{"num_classes": 181, "arch": "resnet", "warmup_steps": 960, "adamw_weight_decay_other_params": 0.01}
Rows from block 12, named by matrix and row number. Rows with one number belong to one channel. Each number is 128 + 24 x the weight over its row's rms, rounded and kept within 0 to 255. All counts start at 0. Numbers have three digits each. After the name is the row's rms in percent of the matrix's.
# convs0: first 3x3 conv (model.blocks.12.convs.0.weight, 176x176x3x3), inputs 13-25, a 3x3 kernel for each
# convs1: second 3x3 conv (model.blocks.12.convs.1.weight, 176x176x3x3, transposed), outputs 13-25, a 3x3 kernel for each
convs0.106 098:134140091123129112126114127119129114111091105175184152124152134131167125148150125146131132143132167126153178083104131102125146074095108116117113121128120120103100091130133078112119096130121102084100117101107112109129116169134122150135128120154163135148118102092147119124128107116148137133116135164177150130154150156142112111135174202120166184117147133
convs1.106 105:156156131166137111188175168148154144116111103118112103153109139137102080122099117096132129078095122113120127119096091111078068127109098105106134135110106139141146104113114164163164123106127102092147105106144148151190156150132154117121150147150134122142085115138155172160139148130118104102120117116064097109117089069163150083125142141174149127158121091
convs0.107 102:179145142145141110108106088102114100122085082110094076174172149126121154097108126081121123123151147111132132139125145112112149099098105104102113133108111176163138125158134123098162149124124143138130117129112115109122108111116132135161127135122091080079106102152107119109176160143131136119150116100145135144130123141114106127134116119146158158082077093
convs1.107 106:085118120110149158103101113105126123084085088105139132106109112127121136141142142111088063122115106131145166111123116115102133116102115130127141112110127109120137127124138111092096158165151104090093159169142137117103091133131099100118134122099123129113113106113131189164133128133135102103136155134137134133156141161122115133140130130117142144136148158
convs0.108 099:121137104108130114114138114137113147127142124089119101133121095128136120095131129167135136176119130172146162153102076119141145156143122094128140120182148113165124122159145110156090186141062160144149141116088118112089121128148086158174126140123117154180119149128172156101155110127193158104173144109121090121106138128083098101120088126107116187157115141
convs1.108 090:125136133090111142106102133097102117131126140103124125174181163161099119120136139124149145146156134152168157127147156114104120099100120158165176113152179125157173133143176203167143192137132123138127117148145163161189110130118121144135098126153115160169123127161116140137071136114084125101097123100126153132145171141146168174099077095121127119117124104
convs0.109 100:120158154143169162114120127148109117138139158119127109127143103161174126147175134126097151130072103160123094134119119127111131167133182156143162172162174150160164127092111149096106139103129131118107146098132181102112148163134122148102120126130140149125118091127155150174130126169104093128139131145134127114099128119106129144087106110114122150143137153
convs1.109 105:103110111135118099116091065149165105101120111121156154167159130132132163093116131097085166118118152085116135124123093122074077131122099113084073156130120140125128120145133129132123190145122092094118113075121108107109155136138123113118102116113177140132111075112071104107109141149146109106133091096093119139097130154084091119119104130114126125128114137
convs0.110 097:164149118164160141093110117152162159166139126101121110131131133134105114160171139127113082094080087123121128121175119132157130135114078121113114146120119127105158162172145118149139068103103177124100177145127155143142141109095150163146104114105131111107105115104137123091110081076103116125101120097100123128100103120110124118078085091143138095116111112
convs1.110 086:142135126120111124117108125123119124159152133153126157114125136134169152125134140132145119171177149093104107146151156146151145174161136177182161165143146156182154155128140132120131219210180173168164137125104101102108147151169120134156111134109133138148141133130139143138129118143100118139103078092147110138136116120115115101104123126105142138100127099
convs0.111 098:092122101099154128106173148137135114112101103125103092096160180132135142134148099162152140122153134126144123088131116124115079119122121132167105118154108134142153114110072146141090134135089116098067163105097124133116136078134114098111142113144120135079132137119164169135066095086107136136167143123138178130146151097154135134107136159104105139107075114
convs1.111 095:142136136111121121118118116110141157133141108156132114118152128151163141158124108080113133150143125149125106127121145129125113115083111151187145159169150130123157155113112111116103140130119100132149177184185152139138106107084093088118117141119140142125119136108169098090137119095183137101125118103139170165130159149187226205143158123175198134219203127
convs0.112 100:094124162109139135095110132095086104076094119094094078147164158123137168125120103185170163165155146115112135142114178122142156132167158105104110129147137140132147165110135188188137163151137100111129105112112107159131109110119142108109148142197131128173125140142117083092065087129105106116133127130080085119127157133104138129157171204156160162198185112
convs1.112 100:135106087092087097110095102113128140119112124142142158128141139165118120101096127148146111143147144177173191102104126126135118135130141124140147088118116104107110123118067128199136171191177153151128140099112125085103176155146129122127065110107114122121138092063151125103138131155126106129140130139111117141112120125155148131154160132165149126070070081
convs0.113 104:108119137129107127093075136131112123099097124107131135133118169130151163112124117123131155136126152125112123064105159124112149118123143150182162122153140148148143127134105120150132077112136130140133125138133152168125148139186117106102149123127156176098174143101102171116125109097163157148152145150133191173122148140129125133143092064125130117095122113
convs1.113 108:189153168139135148152161178105099128113124104093070095138111105150113084131107104071120144094104125127113104147120138134120119140155136158096125149126128150156149117100117129147086117149114117135139113128145089092106115133165144163182178149166104116096072110146091148160160146136140158161112137152106120132094094114080110119144132145129070118149133147
convs0.114 101:116127152106121173144154180120139128107103120168129109108117118129118116123121089106119109127120135118150134136129131146133113158154127151134161116112154112114144121119092155146105141113100167124096114137124076131138099132143104165151113132117161137097155139081178126112116119113082112127096123143154102090166135083147133117111102145129108134128140118
convs1.114 102:195105098190107090152119125129129134112104140132124130086114122105122109125148118119122172107105126119107128153141144122100132119101098166146111162148093162182123094118135109128148073092124131144160140156168160140168120117092134118115132134125148171153144168166153138124105128075087130085105114120160152110149118116165147114127115147109123146127123129
convs0.115 103:129112115130138106156132135182178167183174151140137134123119138108099118150152169118119095112121139135129156098132177110115131138157164133112124139114130137139154113134101112101086063052065128164143133135117146136121149132085118139164140106115108095134088103137188148149139137140186163151133152136126134154149096090139123113113138124141150175123108144
convs1.115 120:096091089077101097108103095159141136105123130122140135103144141111134142156163157123101094139129121120100091153118119142121117110136141167161112129132137128130143082096117122093097154135111121123157144121140149139126206178123149118117145117127137144179156144138125100095122148137103119116117104107142101129142141171163160192108084087102095084120139129
convs0.116 101:126136140129141132117134146154167148105102120128107140145118084129130126123140159139143120110117126135111153129121136146151151130130138154135133169154128108125145140204160140147145191212183109121124130118107123098102084095128135117128106118104130126090128150156133128124096096145122103134126116135121127120118101103123144115116163118090149193158169185
convs1.116 095:140114135132135165148137143123123153127125139116133120141098108160132143110114149126119160109090120117120105082133139096108120127112105097104125157142156137104117098139148135145133125112111124127132120125136134147155112100111126100122119115136134175149109159142101137142122123145170149126162152120126133115147115122140143132140122140124093116116102119
convs0.117 097:134143138106126114111107109089121118129129119199172106108117138157138136136140132116130144093161121108151127135078098199134160175095125072067096130143100157175143068112040064098142174196134109132154127135166107130123109125107126128148119142102137149126106118121104110133114140102114131088123148110117126129112100139113108137144187130118173118086136120
convs1.117 098:126152182147109093139107112134131120155140114169166144110124134148152116128104103145144107168168136167170134136116130143131134142130114128118152138131134097094093142141112146151157125097152123122151162143138138128106143161163129150115103120113126142150144175117122171122171166119141149120124132138091095140101135169097145174095119106097104070124120087
convs0.118 095:136100146125102118148134116153147170105103105077098070109140150123158160123117097112136137120139169148146146135170172119134119077116111082082101115099102090093099164169143119145065162133133106142097091090103136110099121106121115127108115116125126141122132160139118114131167174159152080111146082130119147135144157127111130128099125137120140143108108071
convs1.118 092:150098079134110085135122092113133111136121118163177149110116133152148123161167156147154159134138138154108117157157143165131085160136104145114101130102122112146125128125109055105137075085124144134168159123145148145154117140111145122093154117112130130095100130098167161147123112108170140113147146107092099153102090146104124152125138136100138104109113108
convs0.119 103:130150139148135108090083086141128117130182145133107100131135139144145165141110104101119135132154132102129083093105145127177129129158121141164170127108116107093102118096128072143104106110079107121107068076091098132128116095098094116124112111127145119104162153119176151150144125140159144129128134137112116126108135099109102122174171178111155148092119113
convs1.119 107:132114117129106117129114109110087093121100099133130109154133127175179155145138149150140131136140111119121129105093120132152157172190181129107119125120131112106113123077109169146121176160125127148115131174144142153151138087095166147146101102099095111128150147138146120122138143139150167157159124109163156096150138126102119116142140139123124123142151131
convs0.120 103:147118138117142178108155151122110128093120141058090132141183129157135108124143141090119110099101121115103101132110100130151120139154141121123119114135124119139096126130138116130115136141095149149142083113147093114126193132093152087092149147100148112114128130123125114112185171126158159122164150130115161140047124124093120113173107142152095134153099103
convs1.120 094:105092112122133129122103112146124115131113114113112117115078096092084116094127119137093085111090123118125172140114079104091075143102077084120133125162155122116128118136133111154118134132118140108099156125119125122135117103093107112126102127182108110079101084068148115113080087118090114112127099091123121114116113089139135099150151132161155140143132126
convs0.121 099:118144193109124172125161158160162168182186146169147110151128094158136132120113105158131101162125089140123062140146110110130127075105158172131113164143114126119097149179143146154117101139112124142134124106153128116133059115119087143120143124122112111118145130123154133103171151128194135106197138117103143158133133133126142170136148111170150101102128092
convs1.121 106:097129130119168176125137141097133103101121104129163152078086105119125107122132092098109143134120167131115170118094148137124146150116153118119143149117131162142124139136146141142128149134107085125108102122108132139119112118167128128144124117171104133114111114118154161122122134128085108147080079142122103101099110128097137134157155150164151159199170184
convs0.122 098:128160158120121099105130124116096143081092127114116162099142111114134122114136131158178155133135117127132100112068128168112128148094122144136196115130140146168167121146119139157172122120134126119103121125103157131131100123089153161162108088059109147101115117104096089103167151127094115122079157133127134155117165154137131107130107115175104163126109148
convs1.122 095:123136119122120147106139141103099135092105110173181209090115157135128129124147117102119096140125109141117135128116115103052085134093076089084095101093095096085134132106122217137127135106111131121140159167157165161156100108094099125122131152132113121121139134131182187151103078084085092101106128138100118129117110108101123116100146177141144141113139150
convs0.123 097:125119152158144161153153112135137112127109080152134128102106139127128111149154133103142137109175144143164156135077048174208145101143139125172189133135159128107107135177092128120091124141158125093150076089136082098141132128084117114117124102113122145154133131169165152154138147133132165127086116099111095102088136112120101111191158143193193125110118082
convs1.123 094:136155126098090091103084094129124129133161132118106109176182147151148126125089125104121150118121124121099103133106114132141180109096138134151165163196226153177133122110147121124119160200169121138140087107137133109116119103103188161141124133137143150146088108118108093096149121107113107132102108113156173179117130144149164169135108080123141135079105169
convs0.124 106:126139110087099085123125108146130129137137128137108120098086100123101112126114092101107131147136133126123134173149123113131111107114123123128112082099126080112144127133150129123150104116123110107086126127148121135132147155136141144158121109128112101128156177159108128113154149124137121092158135141164161117106112126099103091150125133181158156133116106
convs1.124 113:106125119117112094120142138119121102157159131147135119107146154109135171107116136129107120144136122103121108149155142124139129136134121092089110063083092078078078135139151155160119084089076146159161147147141131129121096119141156149135158143153129112149137138150148124139121126125128140131113099080125101113110123157094123153124118121102116159113112111
convs0.125 099:122134138106133116149161134123130104136150150151161138127134143113103129097109100150155144119134131124119129165150143170184146106103093145109118130116138107126105158141149148145162130154115141137144123125132129142130137103131149095083165175133154162164119131137098105138142175166120135132126117136133132131148150141174192180100098102134109110138160147
convs1.125 099:158152136146155149161161147078083100124136155081102141089080099117126111122123108128134132164144146176171177119088130119103109130137131118097092143121121094100109167192157118132128155153123110104100127115144115123150109125121125113155122149147095096095134119108118102097104097097150124101133147148114122131127110132145119110146152131140140142148155147
convs0.126 096:126110120128132124122094102101108111131144122116083095159168125119158153129151137143133135127118113153140109139120136200183159148119122124146157130147159120119123137145100176169147125112103116152118117101108117108131123111091128132135091086111096104115087093113105106134136111098130142153120128128112098105089097117159163135117163102141140111137140123
convs1.126 081:105136136145147127128132103130113127098114129138149140098096134127175154124139138056038084135110117167159130165152150122130146082098134129104098154175152123138166125150119114135106122131116153133135160147143100117085153119120133079094120096139100125105116156144145161098098138136129145160138148133162133165150143112147109117145139161142141145109144116
convs0.127 095:104105108154123089127111101118123107136136131095155152110109111144100087133110123114149138119131136126105142168126073170129052147133081126178187116122129161124130144161133178177110119121099144195164150150123161116105117106136102114123079106117105137132117158125113096126099128171124133160093099132151132104110146099121156132161116111157134086143107095
convs1.127 094:142115116149125133151129113128144128125129123147136119133145146127115153137143109115158156140164144147150129101118120080136157126135109110134147161161123144153090120130135128118144141155166111103117088085123119114119157140103133151108112113068159141142142153142112154160143117105152140140148129129109156144122164169154166164122082127133102102128100125
convs0.128 099:109116131138174154115124161139153143094112110119102091125125132133165126118125139133148154116151174114108139108131108150151128117186157141120136114143145093114132107133137107135151078104118134120125131152155089099133131149136122140109133132127143115129164120143130138103124109090124104137137114148150147103175172137141127138163161133130109109117097105
convs1.128 102:141137117156135125144107096126095101137125130110112131103121125150154135126177127132118092134114126131114133141129128140141179144159166164167179166132140132128140168130117114113110128128112115095133118108139158162161126143133144162177154131105109079103151150134132143168104087104091107103117127156177132128177139147137121131134128140134140144130111135
convs0.129 099:128132126142149131155153152146136127160162144134131151122128122140127146131154166085102114082080084103093085157150148144084098119088096135118119155138126150155117141149119114128075125103089120098093121108101128127143136128130152148136142138183124112087120115110131144121061098106132118134173152134127111121138107135145134154075119096110099093077115104
convs1.129 093:104144159141166174170175169152134145113122122094111109153135124103101102147162177168192162185152132149123131087091090109108100122128107125133135130131138155151161128117093101146148106114114139144132123123158140142152142138114109099115159147125107112111144085077165115123110109084132116105111102119095102141132117139120119145112142105137137107143141136
convs0.130 100:122139143130128083134117082142140136145149139121130132127143140142152143114122127148141168135118159118128157128131118115135125119139138109129115110132088142141122145144128121154154094109122103126131100120120120158145139104118136127151170147148135156133131097127141150166087071103138127137137129162124095101155171151132129159101111133154134163124112157
convs1.130 098:113125125145154142126116109117122102134165149119141125132098099134128124161137148125094105108098110119112105140134133111140148154176147168153151108088127117100113114140108128124101109144121098110114117127128181199169111074131130111112134108105142142115148116115095116124154185151140122153156136131128075082138130089135130093135106154141109124123098128
convs0.131 103:142143101131162141132146107105104103151152089150145091112107116122103117173122126108115120100116115123117119124133152114078116103115173124113108148145132115152158116123127102112156111111125118136145119137142148150170127130123104120109180146115103152140111150146105100135168163155108127125098119133124137086118119119161151163095116170141125122140122147
convs1.131 097:101125122124154145120136166132141128124141152125106096088157127095108129127132125122111113115158158123154164130112080113097102095114107126118131151148127139127143157132123147150067064108088126134144130121107143155111136142143142132132128156138135139103150136080123100086140127143127146140134143159165137118109105104138083090114116124104109126117124121
convs0.132 094:144148157117118132121132102157179168091100108111108143107121166142125150126101112094113120097097115110117113111097089101154121095136095144180198122145138107112077143185163116137124127136115113161127120168139123162142159127096174142128161123136121133117120110160144141149096114158122136164149175139163143139159168167110148149139153124093129111092108099
convs1.132 109:102097138104102138161121148162142105115111084121126125107079082096114143110076111102105094104115106123131136168147153132126128165157166157150121171133135121127171118136117087152134114138136137143119168173110160147091148104108119107113124124126145124083154135157122129156109103126160102096184083081101116123112125154102082107138135101134120100091098094
convs0.133 100:138123130115131123114141147123138139134127147081113113157103129142138114166153143118126126107128144111152140138157134177146092145093117138133114127126140188155128085112105136142140126120127135139142122111159132105133114159120103173147151132126131173126126134117132102137131159123076091131087095149144150145149128098170149141101151110130194129154188123
convs1.133 107:123105120129102136120130154138085116123120122126109123136156119141134153119138115098111120128121087158178155135141166140127168101102120109135150158165146142154160135138148141140122146125150126115110147107083115130117107157172123116108112123113120120101134147104135176117147140154098116127117165142112107130109128133124132123127129138169179109164160105
convs0.134 103:142154152142142153116119118134131130104099130176178146125122123120148134111112108137128121131125135146126111149144102130104107084090115127127122107138127150157138155145125147173182079101126083107125117114114140124128162141087107125095125124095105099112135127105138119130112087089137083123154148142134169134091128143111120123115140141160143120093114145
convs1.134 103:112134113108141126091146135126129157112122114132109127132131188117150168112100117161138146150129140131097115127121118128157144109108094168133137146111106120128169164161160213211155158172128139134144136124129098098109092091126104130152113121111138120136085115119103084114126124128137128143097073092097092066109098088093125131148146138114116094097177160
convs0.135 098:100083075138143136121126126146169151123140117144136119136125131104113134070079126123129127136149141095149136119096097118106092145142109112120118126141124142154149161141144134136139127143141102094110109110128118123122150145140145172196136117120151137100174154159126111102069089102119096070114102082166137153095126148123154142141143144115123111159140134
convs1.135 095:150129115137113102110092091132150142131144120106121089099110119079076103112100104126122126140152146147156136122149185118155176097134130110126145087120109097111100123149151162140124139133200125112110080078099120122127100123124162188153057076103121104114124123147135156111169160155138122149163169147157149134133104111125133138089085084120098098142120101
convs0.136 101:116122114140140123136144139130137118130112099134120123155136126142148135158162125123140146157128111142129108170174131121109089079059088142153134122143146102146122141105094163145140133135138129126095143171120119122126105106109145092102128157144122138081147186127106091087088085117138115131126095089121110093135102117133120142118143129116131105119119127
convs1.136 103:143145141134123117155125136089064086084102107122119113149143117124143143112134126115126121115120125145138136156104113102104105136164175109123115123114097151179169121119089114130135135151169117129132126139150116118134131125127153144135138153149083133154131151149140093122112116102165149134158132134109128130084113121122119118161161153099098088096138135
convs0.137 095:136104153128125160126123119113104069125129136193174154133106119125135101135135137164150141150166177142148144142163146111126142116122114133157147112123111078086077121138111145153129193171119096124117063106092111125103098118109126116140161177189167146135151146104123132135150132119130173134131136137124132093135143130130127111128149172124130138134163151
convs1.137 090:164170145149136135141105101158193175120140149107145150113111119127139125118118144143096139141131132133146154133126119124160141139137127085113118127143181165177190114137125129152129105109105156158150141119114145172170147154155158177148135144148145121132082118112073108107099121117143141136126134137173152164131139158113096102127159130138152143174157154
convs0.138 100:131129138116125131121115107142151142100115128099097121117128111131175140134191168129144151122109113115096110122115119127106110118119112109157166119141151129148137105137157106106158093072125104104110116098092106107091131151170100138154097096110104134170104118102105110102137113102142162143115140132112101116105103115085138113184162136186151150153105116
convs1.138 098:131138122139141092100112082141131128147151133163135146122104163083091128095125113105129135087121173117130158111112139122124152124162140156136143136141150136096096155141140149114116094111125110122118149123092142134108105130134140160145096110114106091140143149166102131143114133124132145150118132151184197166139166174150153168078119126108118136102147160
convs0.139 103:110103100149118111158146140130102092131117097132159145130123106130135122127130118158139120130112124123137150103187192109157142132144108129146125136159142130147111135150151194174137201180184110116123144118104117104130112121116142102118077059087115122153163151148122110103108087085090091105125157154142138153157169142137119117132131162136118132131166148
convs1.139 105:174150129129118150093084116124106104107103099124099102137138153117126124137127102162160101151136133114121105116126133109111135174147123117106111146129146143148183129141130131142144117122124085086129130159177143152146079103127084090087108109116124120115093137122163127101138129125141142124123149116150134170140164175109127161086103066109126120113122130
convs0.140 095:164150114164152139145152157158110084118096108154141145114118149129124115140099116160161157138153139137140139135093103175089109104112099164159137156149114171182145125126121108129146104146169118110123136139119130119139153152141106160144068123133092128151209140170140171163118119112156102086134107128121131153160149167132143162138114098190149106120106080
convs1.140 069:130142148128133161117151164134146127087103109133178156118122125158130109139109137140113135129108124163142137143171155109130171140159150113126160130143103138181172145130079114129090097055087118117117136099146162133176130135122130096133125126123108116129128136182135147159093131139109118127126098147115099071122109077130106111138117093118157162105154118
convs0.141 099:134119138132127118126088124142105098103107112142131117168130141145168127120146148081108122123115114160156124123130204091078154123077085092104110089115105077116167178153106147146092149135144114109129111132126168145115170173133149143162115091157115151156111143136108151126147123130185170145144117140109149212109112149117121115142149154158137108185125109
convs1.141 102:105109154098140149114151163130111121130120137094085091133141098136099078094107145108115147116117135127113108118107137133102115183164158161162132131152159124134170119125131105115121131121096152140103103104106147136103142118125140117149149144183128145092141153070115121112078094126129164157138146128137135123118155129104166093149162152151133126176141116
convs0.142 100:126121170130140164126144152118132095133135138141163165110139143110137136102106077116100120123094095134122097078100138089102098130139111120133156111136134113125117145160170107136117088121100126120088154132108140147121086097110100114127111099118130151112138170096114115073205137113189117140149130140129127142109132139123161131144158137153159125166136124
convs1.142 097:138159154122169175117163177106111109147147114115118125109124117134139121121095089142165164123133141090099120126117130143129135132101117113111132096117148164145159131068088133070090142143127170188167161161181155145169090103133076109107118120103128149134101133099095134089145166136138137141138143176142130164140171213128155188174159175140117150138145157
convs0.143 100:091112111113149130133134138122115117080103143113113128121122141108149128132164161112099110142130130137124109097096148128123126168177140174123128156096137185171174118119140142112164163158124161139109146163145105109126093123148154148131113107098110091052093109116079086113116167121127149141136158162160172150151132123140139113114099118118139140130099132
convs1.143 092:156165146151157120153145116080077090096105136133125126178149177132101126115124121148128123154141128162118129140151128141122117111081093159138138127136145102107116113120114141141123091095092130125078131122091124112105124096105137124125124086101149151157113082081109096098144130121123120093126116089139182196083085121105109082139138151118135113115131137
convs0.144 100:159139111119137111117116130111114126131147182117133152142103083149115082137129110160166166137155171144152146145143120151169131124143145144148141107116126140154146181168124125120107110085048144124115147151105144115118103143181097133189126107114113109110141162164145166135113123131139149150171216174135123090139167136102122102136133102092121122143139114
convs1.144 090:112120109129140118150137108153157177121151134154126129118104107107089084130106113179144166152113104138131116150142096164161147132134141095077107124112127159142137118138120133106118155122146152167197148172204135143193110131125132122138146120121129122138142129176118134162130115127120123148166144144091113103070089095105106112090091111173132135142091115
convs0.145 097:148117162136123117122164124117144132164196146143198161163190136148153131158136125118126102107119095108113096109140149156125127148160135117117118125137130118152131138131074109104076107146139123128096102074063121118112087124167101127144097126155113184150161165145160158149119127129144124091100134108145154104124131104106122119138102074185131114164142146
convs1.145 104:163174127168167133132132131109083090131108107137109089081077120124144100139145138101104102108112146153128140124141153080103114153132125140142143162123084153129111124127078104120118134111132096102127141157168123119142188179164129105097151156120101088091100122122144174163134145159107128128100116123104101088105115089103124129159154164136141150122117109
convs0.146 103:135111089121159164124130129147144113134121090108115095140127115123138124170155175111114118141129134154138144117140148086117126134145155140154142148152161138167150103089088130119096099099095160163149171178142114119093119096142069048069115137133128178179158156134096086081122149161117113154093106133086114125130130129148158162169134156084115122106117102
convs1.146 105:135107118122139151111150132110116112102138126123116121100096119103125098109147149141155159126126130132135119126127124140138135169153151121103085108119134152155184131137113083091081084083109117086101113084092101084099123141114116122117137128148136108122128099084115100111113094082114110105133112102126119123116146131108113109137145132127130117113109103
convs0.147 098:094107082124129095124138108128150134106156149122139129144094096138163156115124167094122152133148130125135130099129139092112176119109111111132129123155143098096132134122136097125127090127152175119129149175154123171154120154096122150127084140133120069119145087123180183102095099116107146146139195180113110127098109123103089114095128136119104118128121116
convs1.147 092:139119155153145158164154151105119118122147116118115117150127121151141125131157180137122142154114130133138149153143113140154140095121145153149121134111125128122116143115114081073099094113118116135124115130124111090120106111130151152175153179166140154164092102134066079125140141173111110132119084098139131113135138105149121133104119123091122122115113117
convs0.148 102:137112100180159129104102115128109113112154128129122118107136105142145135145131130132140133105125128107128129182167153127112096150162145114105108106120112160146124058071069090109113105098150184186161167149143137146134141164188132155157114129150147134107111105089122110118116115103131149136134140106140104094122121092110146129123110135128115130122120149
convs1.148 098:119117124136149129102103122083067071104105134111132135149126106150099086121113106111124149099118112111102121137140145113129155071092105136106100162174169128152146148143142095100111128140150118115093120129144099096120096129140095111155090107137138135149130138134158134136098104093152123107151162138148176163130122126113121122100085094123114116117123136
convs0.149 106:146150108134173146154131115130145137150136143140122158094110088117097083128176168169167160161148124156116118133140138159146142156178183106151148150173158122151151176172185170163166120077098133135121130124114112098099109128119131151156110098100167149143137140171159136098109113092140134122146141140133167150124120127109095098130115116130122103129127099
convs1.149 095:145123121196148143170172121162130147122092091136132116111132120095100126078125133113114129118144170150166178140126124138158141107110101141122103138129122171150157118102106107108146144124138129136122144128124134142144153098087153126097137142145129121145150134116131137116113119098141152158143120127127126150113154155118119135133148116095077083119135145
convs0.150 104:137132178155142157140146136123148129126132105127133120133125136127127143106104104192167167133126135130168136122102103188163147176157127139154115152137113167128134154141103126178074099170138124127128145124138133141139116101084142150113144164109113111110136121151119097104112120141139155133100087100135112128113113118120109132139146159111132129123156137
convs1.150 105:107119111108101121136166159153154134148145119140143171115141140142140118128147129119108099124116113117130131095112120103113161116120153149149117157154125113130135120165162093117154107099135154142100142112104146157159131152128129186120117170135152118151205155166158144113103129086140150117143141128144143130141125121142126132119124113103106119080095113
convs0.151 100:130140108115115110134137131108119124116110094108129109161149117172163150154168172125120130156135132116104098168087067136126134134181146095093099107119139112147146096100080082131115109134139117115121125147134126137135129184159108126137156121117111072117135127171188158096157151123127123132095124112136089073136130142140141148139143140103132137102162132
convs1.151 113:105104128097098076112121063141141114102094113111134154152128112128114145100132128104126152158143138098127105143149131159146148146116132147153164135158154141150170134124092149127100124075082104125162136150151150136141112131124123133121098096083132124096125094090123086103122117125106132134110134133133138143139145171150149166127108103174128111143153130
convs0.152 095:130142083144154110137131128119115118105083126149141106177151119160106082134140125127116117161112091168143140122138126122165152159142074147170151146122145092097133095102099131136109102144119171140123168156129136116136110091102080141185083139119136147094117117091115126122107130157105108130120089096138144113115161151112113086151173167127127150091113137
convs1.152 110:126127156118096109106071083130148147126136136102115122162113092133174152153167137131126132148115123137135148116117150150140105129113115125127124106119110154160152128155140130134095131086138162129162118126155141150123066130164182161111136087122103117148105143134185152118095126126132161155155136127109087067115095137118149248139166157086136144114124111
convs0.153 101:156133106164143098141118112115102093150100077167144137154122127131134135129137142147145140117104087128122107160164158128136111151172175092118130095131135134134117131108073142127087131116120144124114113113127114120124116128170155133106111149135110163127143179185152145173105079144129118169130092115127127141102120118130133150070115129105151116123138136
convs1.153 095:135094137103096121127107126090094106122139149111121115141124138119118157106103152141154106123124113141123109134096082131116130149107116123132115085089090100103100145149150117086124108085104139115089123116106122139108125129119122111123167118116110129156123139150106123146088129155118144163106089126128136124149122112153138093146148133091099115104133103
convs0.154 106:119111123118134109135148110118105104166162121165168123163134107168099085152114100109108120131107123141116098106133158099142133112153151126132141145167131166154122106133148106142203109094148137149163128171158139152152142149116097147187106139188114108097129113082119120094129121159123102094124106097143118143121104136117079110129112112104130121134140156
convs1.154 101:112123150111142135112126115135143129138156136104104104120111093116136142110158143173156124143140132126122112111121134096101120127127138139135116150138118155168126190151140212169098120158123110135087106144111132150140106119136125115111113124144101083119124121115119101123083105090089139123093116120103131131102103137109068109107125116105123095085103109
convs0.155 101:137147150138127103119145104120149154088108091135163146101125140152151122126125101095124147107116137109130129143188139134156140110149157108101104144135103132125101208185134157198150121123122147149133097115110140156146123111122126122132155117137116152140092129102090121106124117153142145142127117130172175158176178192110103105098132138097095104154116112
convs1.155 102:141144135142126116095076098152145132151136116124126108135153106179138126152131104142135122119086089109108115123135130121145143123145150124126115141179152179139125099085108146142108149160134161153154108096119128107116148113119130102092104121129157122129150135140150144114082090066101123115126123097137111096136094123169158188156168159157116113111100082
convs0.156 097:102123109117121083114144105124136126105116123100139143103108126211153079194131089100130125113118118122122120137150134187150115159147119114136128102121137145143117195130117112133162090112165133123103121148147124141171168104099163129145164138120160164123118124137109110119117114162129128154158114139148124110160137116155136114161122099153154116103133128
convs1.156 091:159141146147150127169144140165140121096120105110129146073129105087151151068125093154159159112130159118141143127116143098131158116101133131179141129141119105145130097124139109134134119110149114077087125086112137106141126154121119135113125115118091127093106139110130128159143139144119119132097127189169202154181183165156125108109097109144169141125111109
convs0.157 099:120141108136136125128151132112105128110095098147156144136112140128120140098086115136120135147134117154162131125129129107160144116150159124116121111143130117098107134159118145151171084120135133113118124103113149144129167162141189169120177155110151139142127105117124130128154180176084099099121103127148155136149180158129148156084082130136126156095105129
convs1.157 095:134148115124131121127136103114131119107130086128150129174122092147115106091120122121161195139157160132140145120116110128086093080060096142138169097108123121093101176153138145123124132084084106120108130126103154118113129145140113123132127132156110145108127099097130134122141153140140148138140126137133090119106086085161097095177197156125161135110129127
convs0.158 101:122114119131159124120128109148133145085125118102122122119118076111100087123083058131111102119079103155114130142139107155112103117106103118128114157137145125115126147192132158188131125130160153159154132141132123081097086080092146188153111200167126134145162155115153127109102078096129180174128153159120071097124072093116069120149169151098130133088101104
convs1.158 098:155118141110124126128143141146112114174187122162185146136130116131142124135114143082105098142145132176155128166144105127134140086108106124131112129137121131157149146169114115156126088089143161118129183184159153144144144141143149128115123159134134127142148160157163176125163184138163188148149138112138132144170168164115141152139127110104131115131139122
convs0.159 101:090114152125162151137157151127138127116133111169187128160133106165140139125174165124112114142116127139119133125134111112150113126158144103159140115126127095144146124149158084122154148149094138148141142117137186161141092098124081118140090143132147141111134161118104132133112136190130148169149132114171096080120097097146116092128118134120074110124113132
convs1.159 094:098133130088114127109141117125137125119135140105121119124168119102165170107121120150143106153173129137132107168171152198183167173157137119118128111149136115108109096105150130107131142112143139133129127154172127145180103136172133135167147141144103120149117099152088117164178175160138172157134142122128092114093071092081090083126159142104119101133110089
convs0.160 101:162142100137131103129145107104120116103120102112152112125117111104082105115100115118142129133129120123102095145176148102140122136144110114119108142153136132130151090135112133123131148153146167191176127130141090110102129091097109111111146165126159156166129114155127095123117124115095104120113152133151167158154166129192138117111126103108119161137127130
convs1.160 099:116125098133132117119148115151136149125109132165171166126127126069099112135156122150105097175128099151121102141137160128111105112071082126133113125139115104126132101111146126113148133110132112102109158108127144158169131140123109099117089074115155140156166110128158131140130104106128113120110111139111126097163125115167124126171115129149160127117137127
convs0.161 104:155135140123128102093124123123133115109114097143116075129117122114147176094119133114124131139123114175189149149126121124112141094127111133131156147152162107086123075093107087100120145129144132134135165142119150132121108092080124133139141103120083083124074098106119166118138134109135143107115114113113118120107106125146139134098096140162110139155162153
convs1.161 100:131119108120122147169151152152171165144160165121122124075076098095113098127130129128168153118115132101124118088135129093128113138117107145124131139124152131113120091124126105112142141125134109112095117165149088108107111136162113120161115101144070103104118104067117106120110113122132139116101130132118127152131153152129138127098114147078118138101103102
convs0.162 099:110131137135169131136127124126132134101115121127125116095103118126114094141111117126114116108105112120107119080066132143128109150132103148142138115136125126115111164220190182146127114105096133089099115082077110119131101111160094124156098114140117106082123159142123155138142183137162177165138120115127102100138110100123125151107132143136149117159148126
convs1.162 104:174152156119111103131151145138096089137122148132131159120149108141123122142129134167158178134128137128124129106104096115143123166136130113139105099127134089101126142116136140124127120109119125144163123112127163142119134139118140172155131166108139111137094092143115108121148148141114140113102148133153148182133156167133126152136099129089109088126121117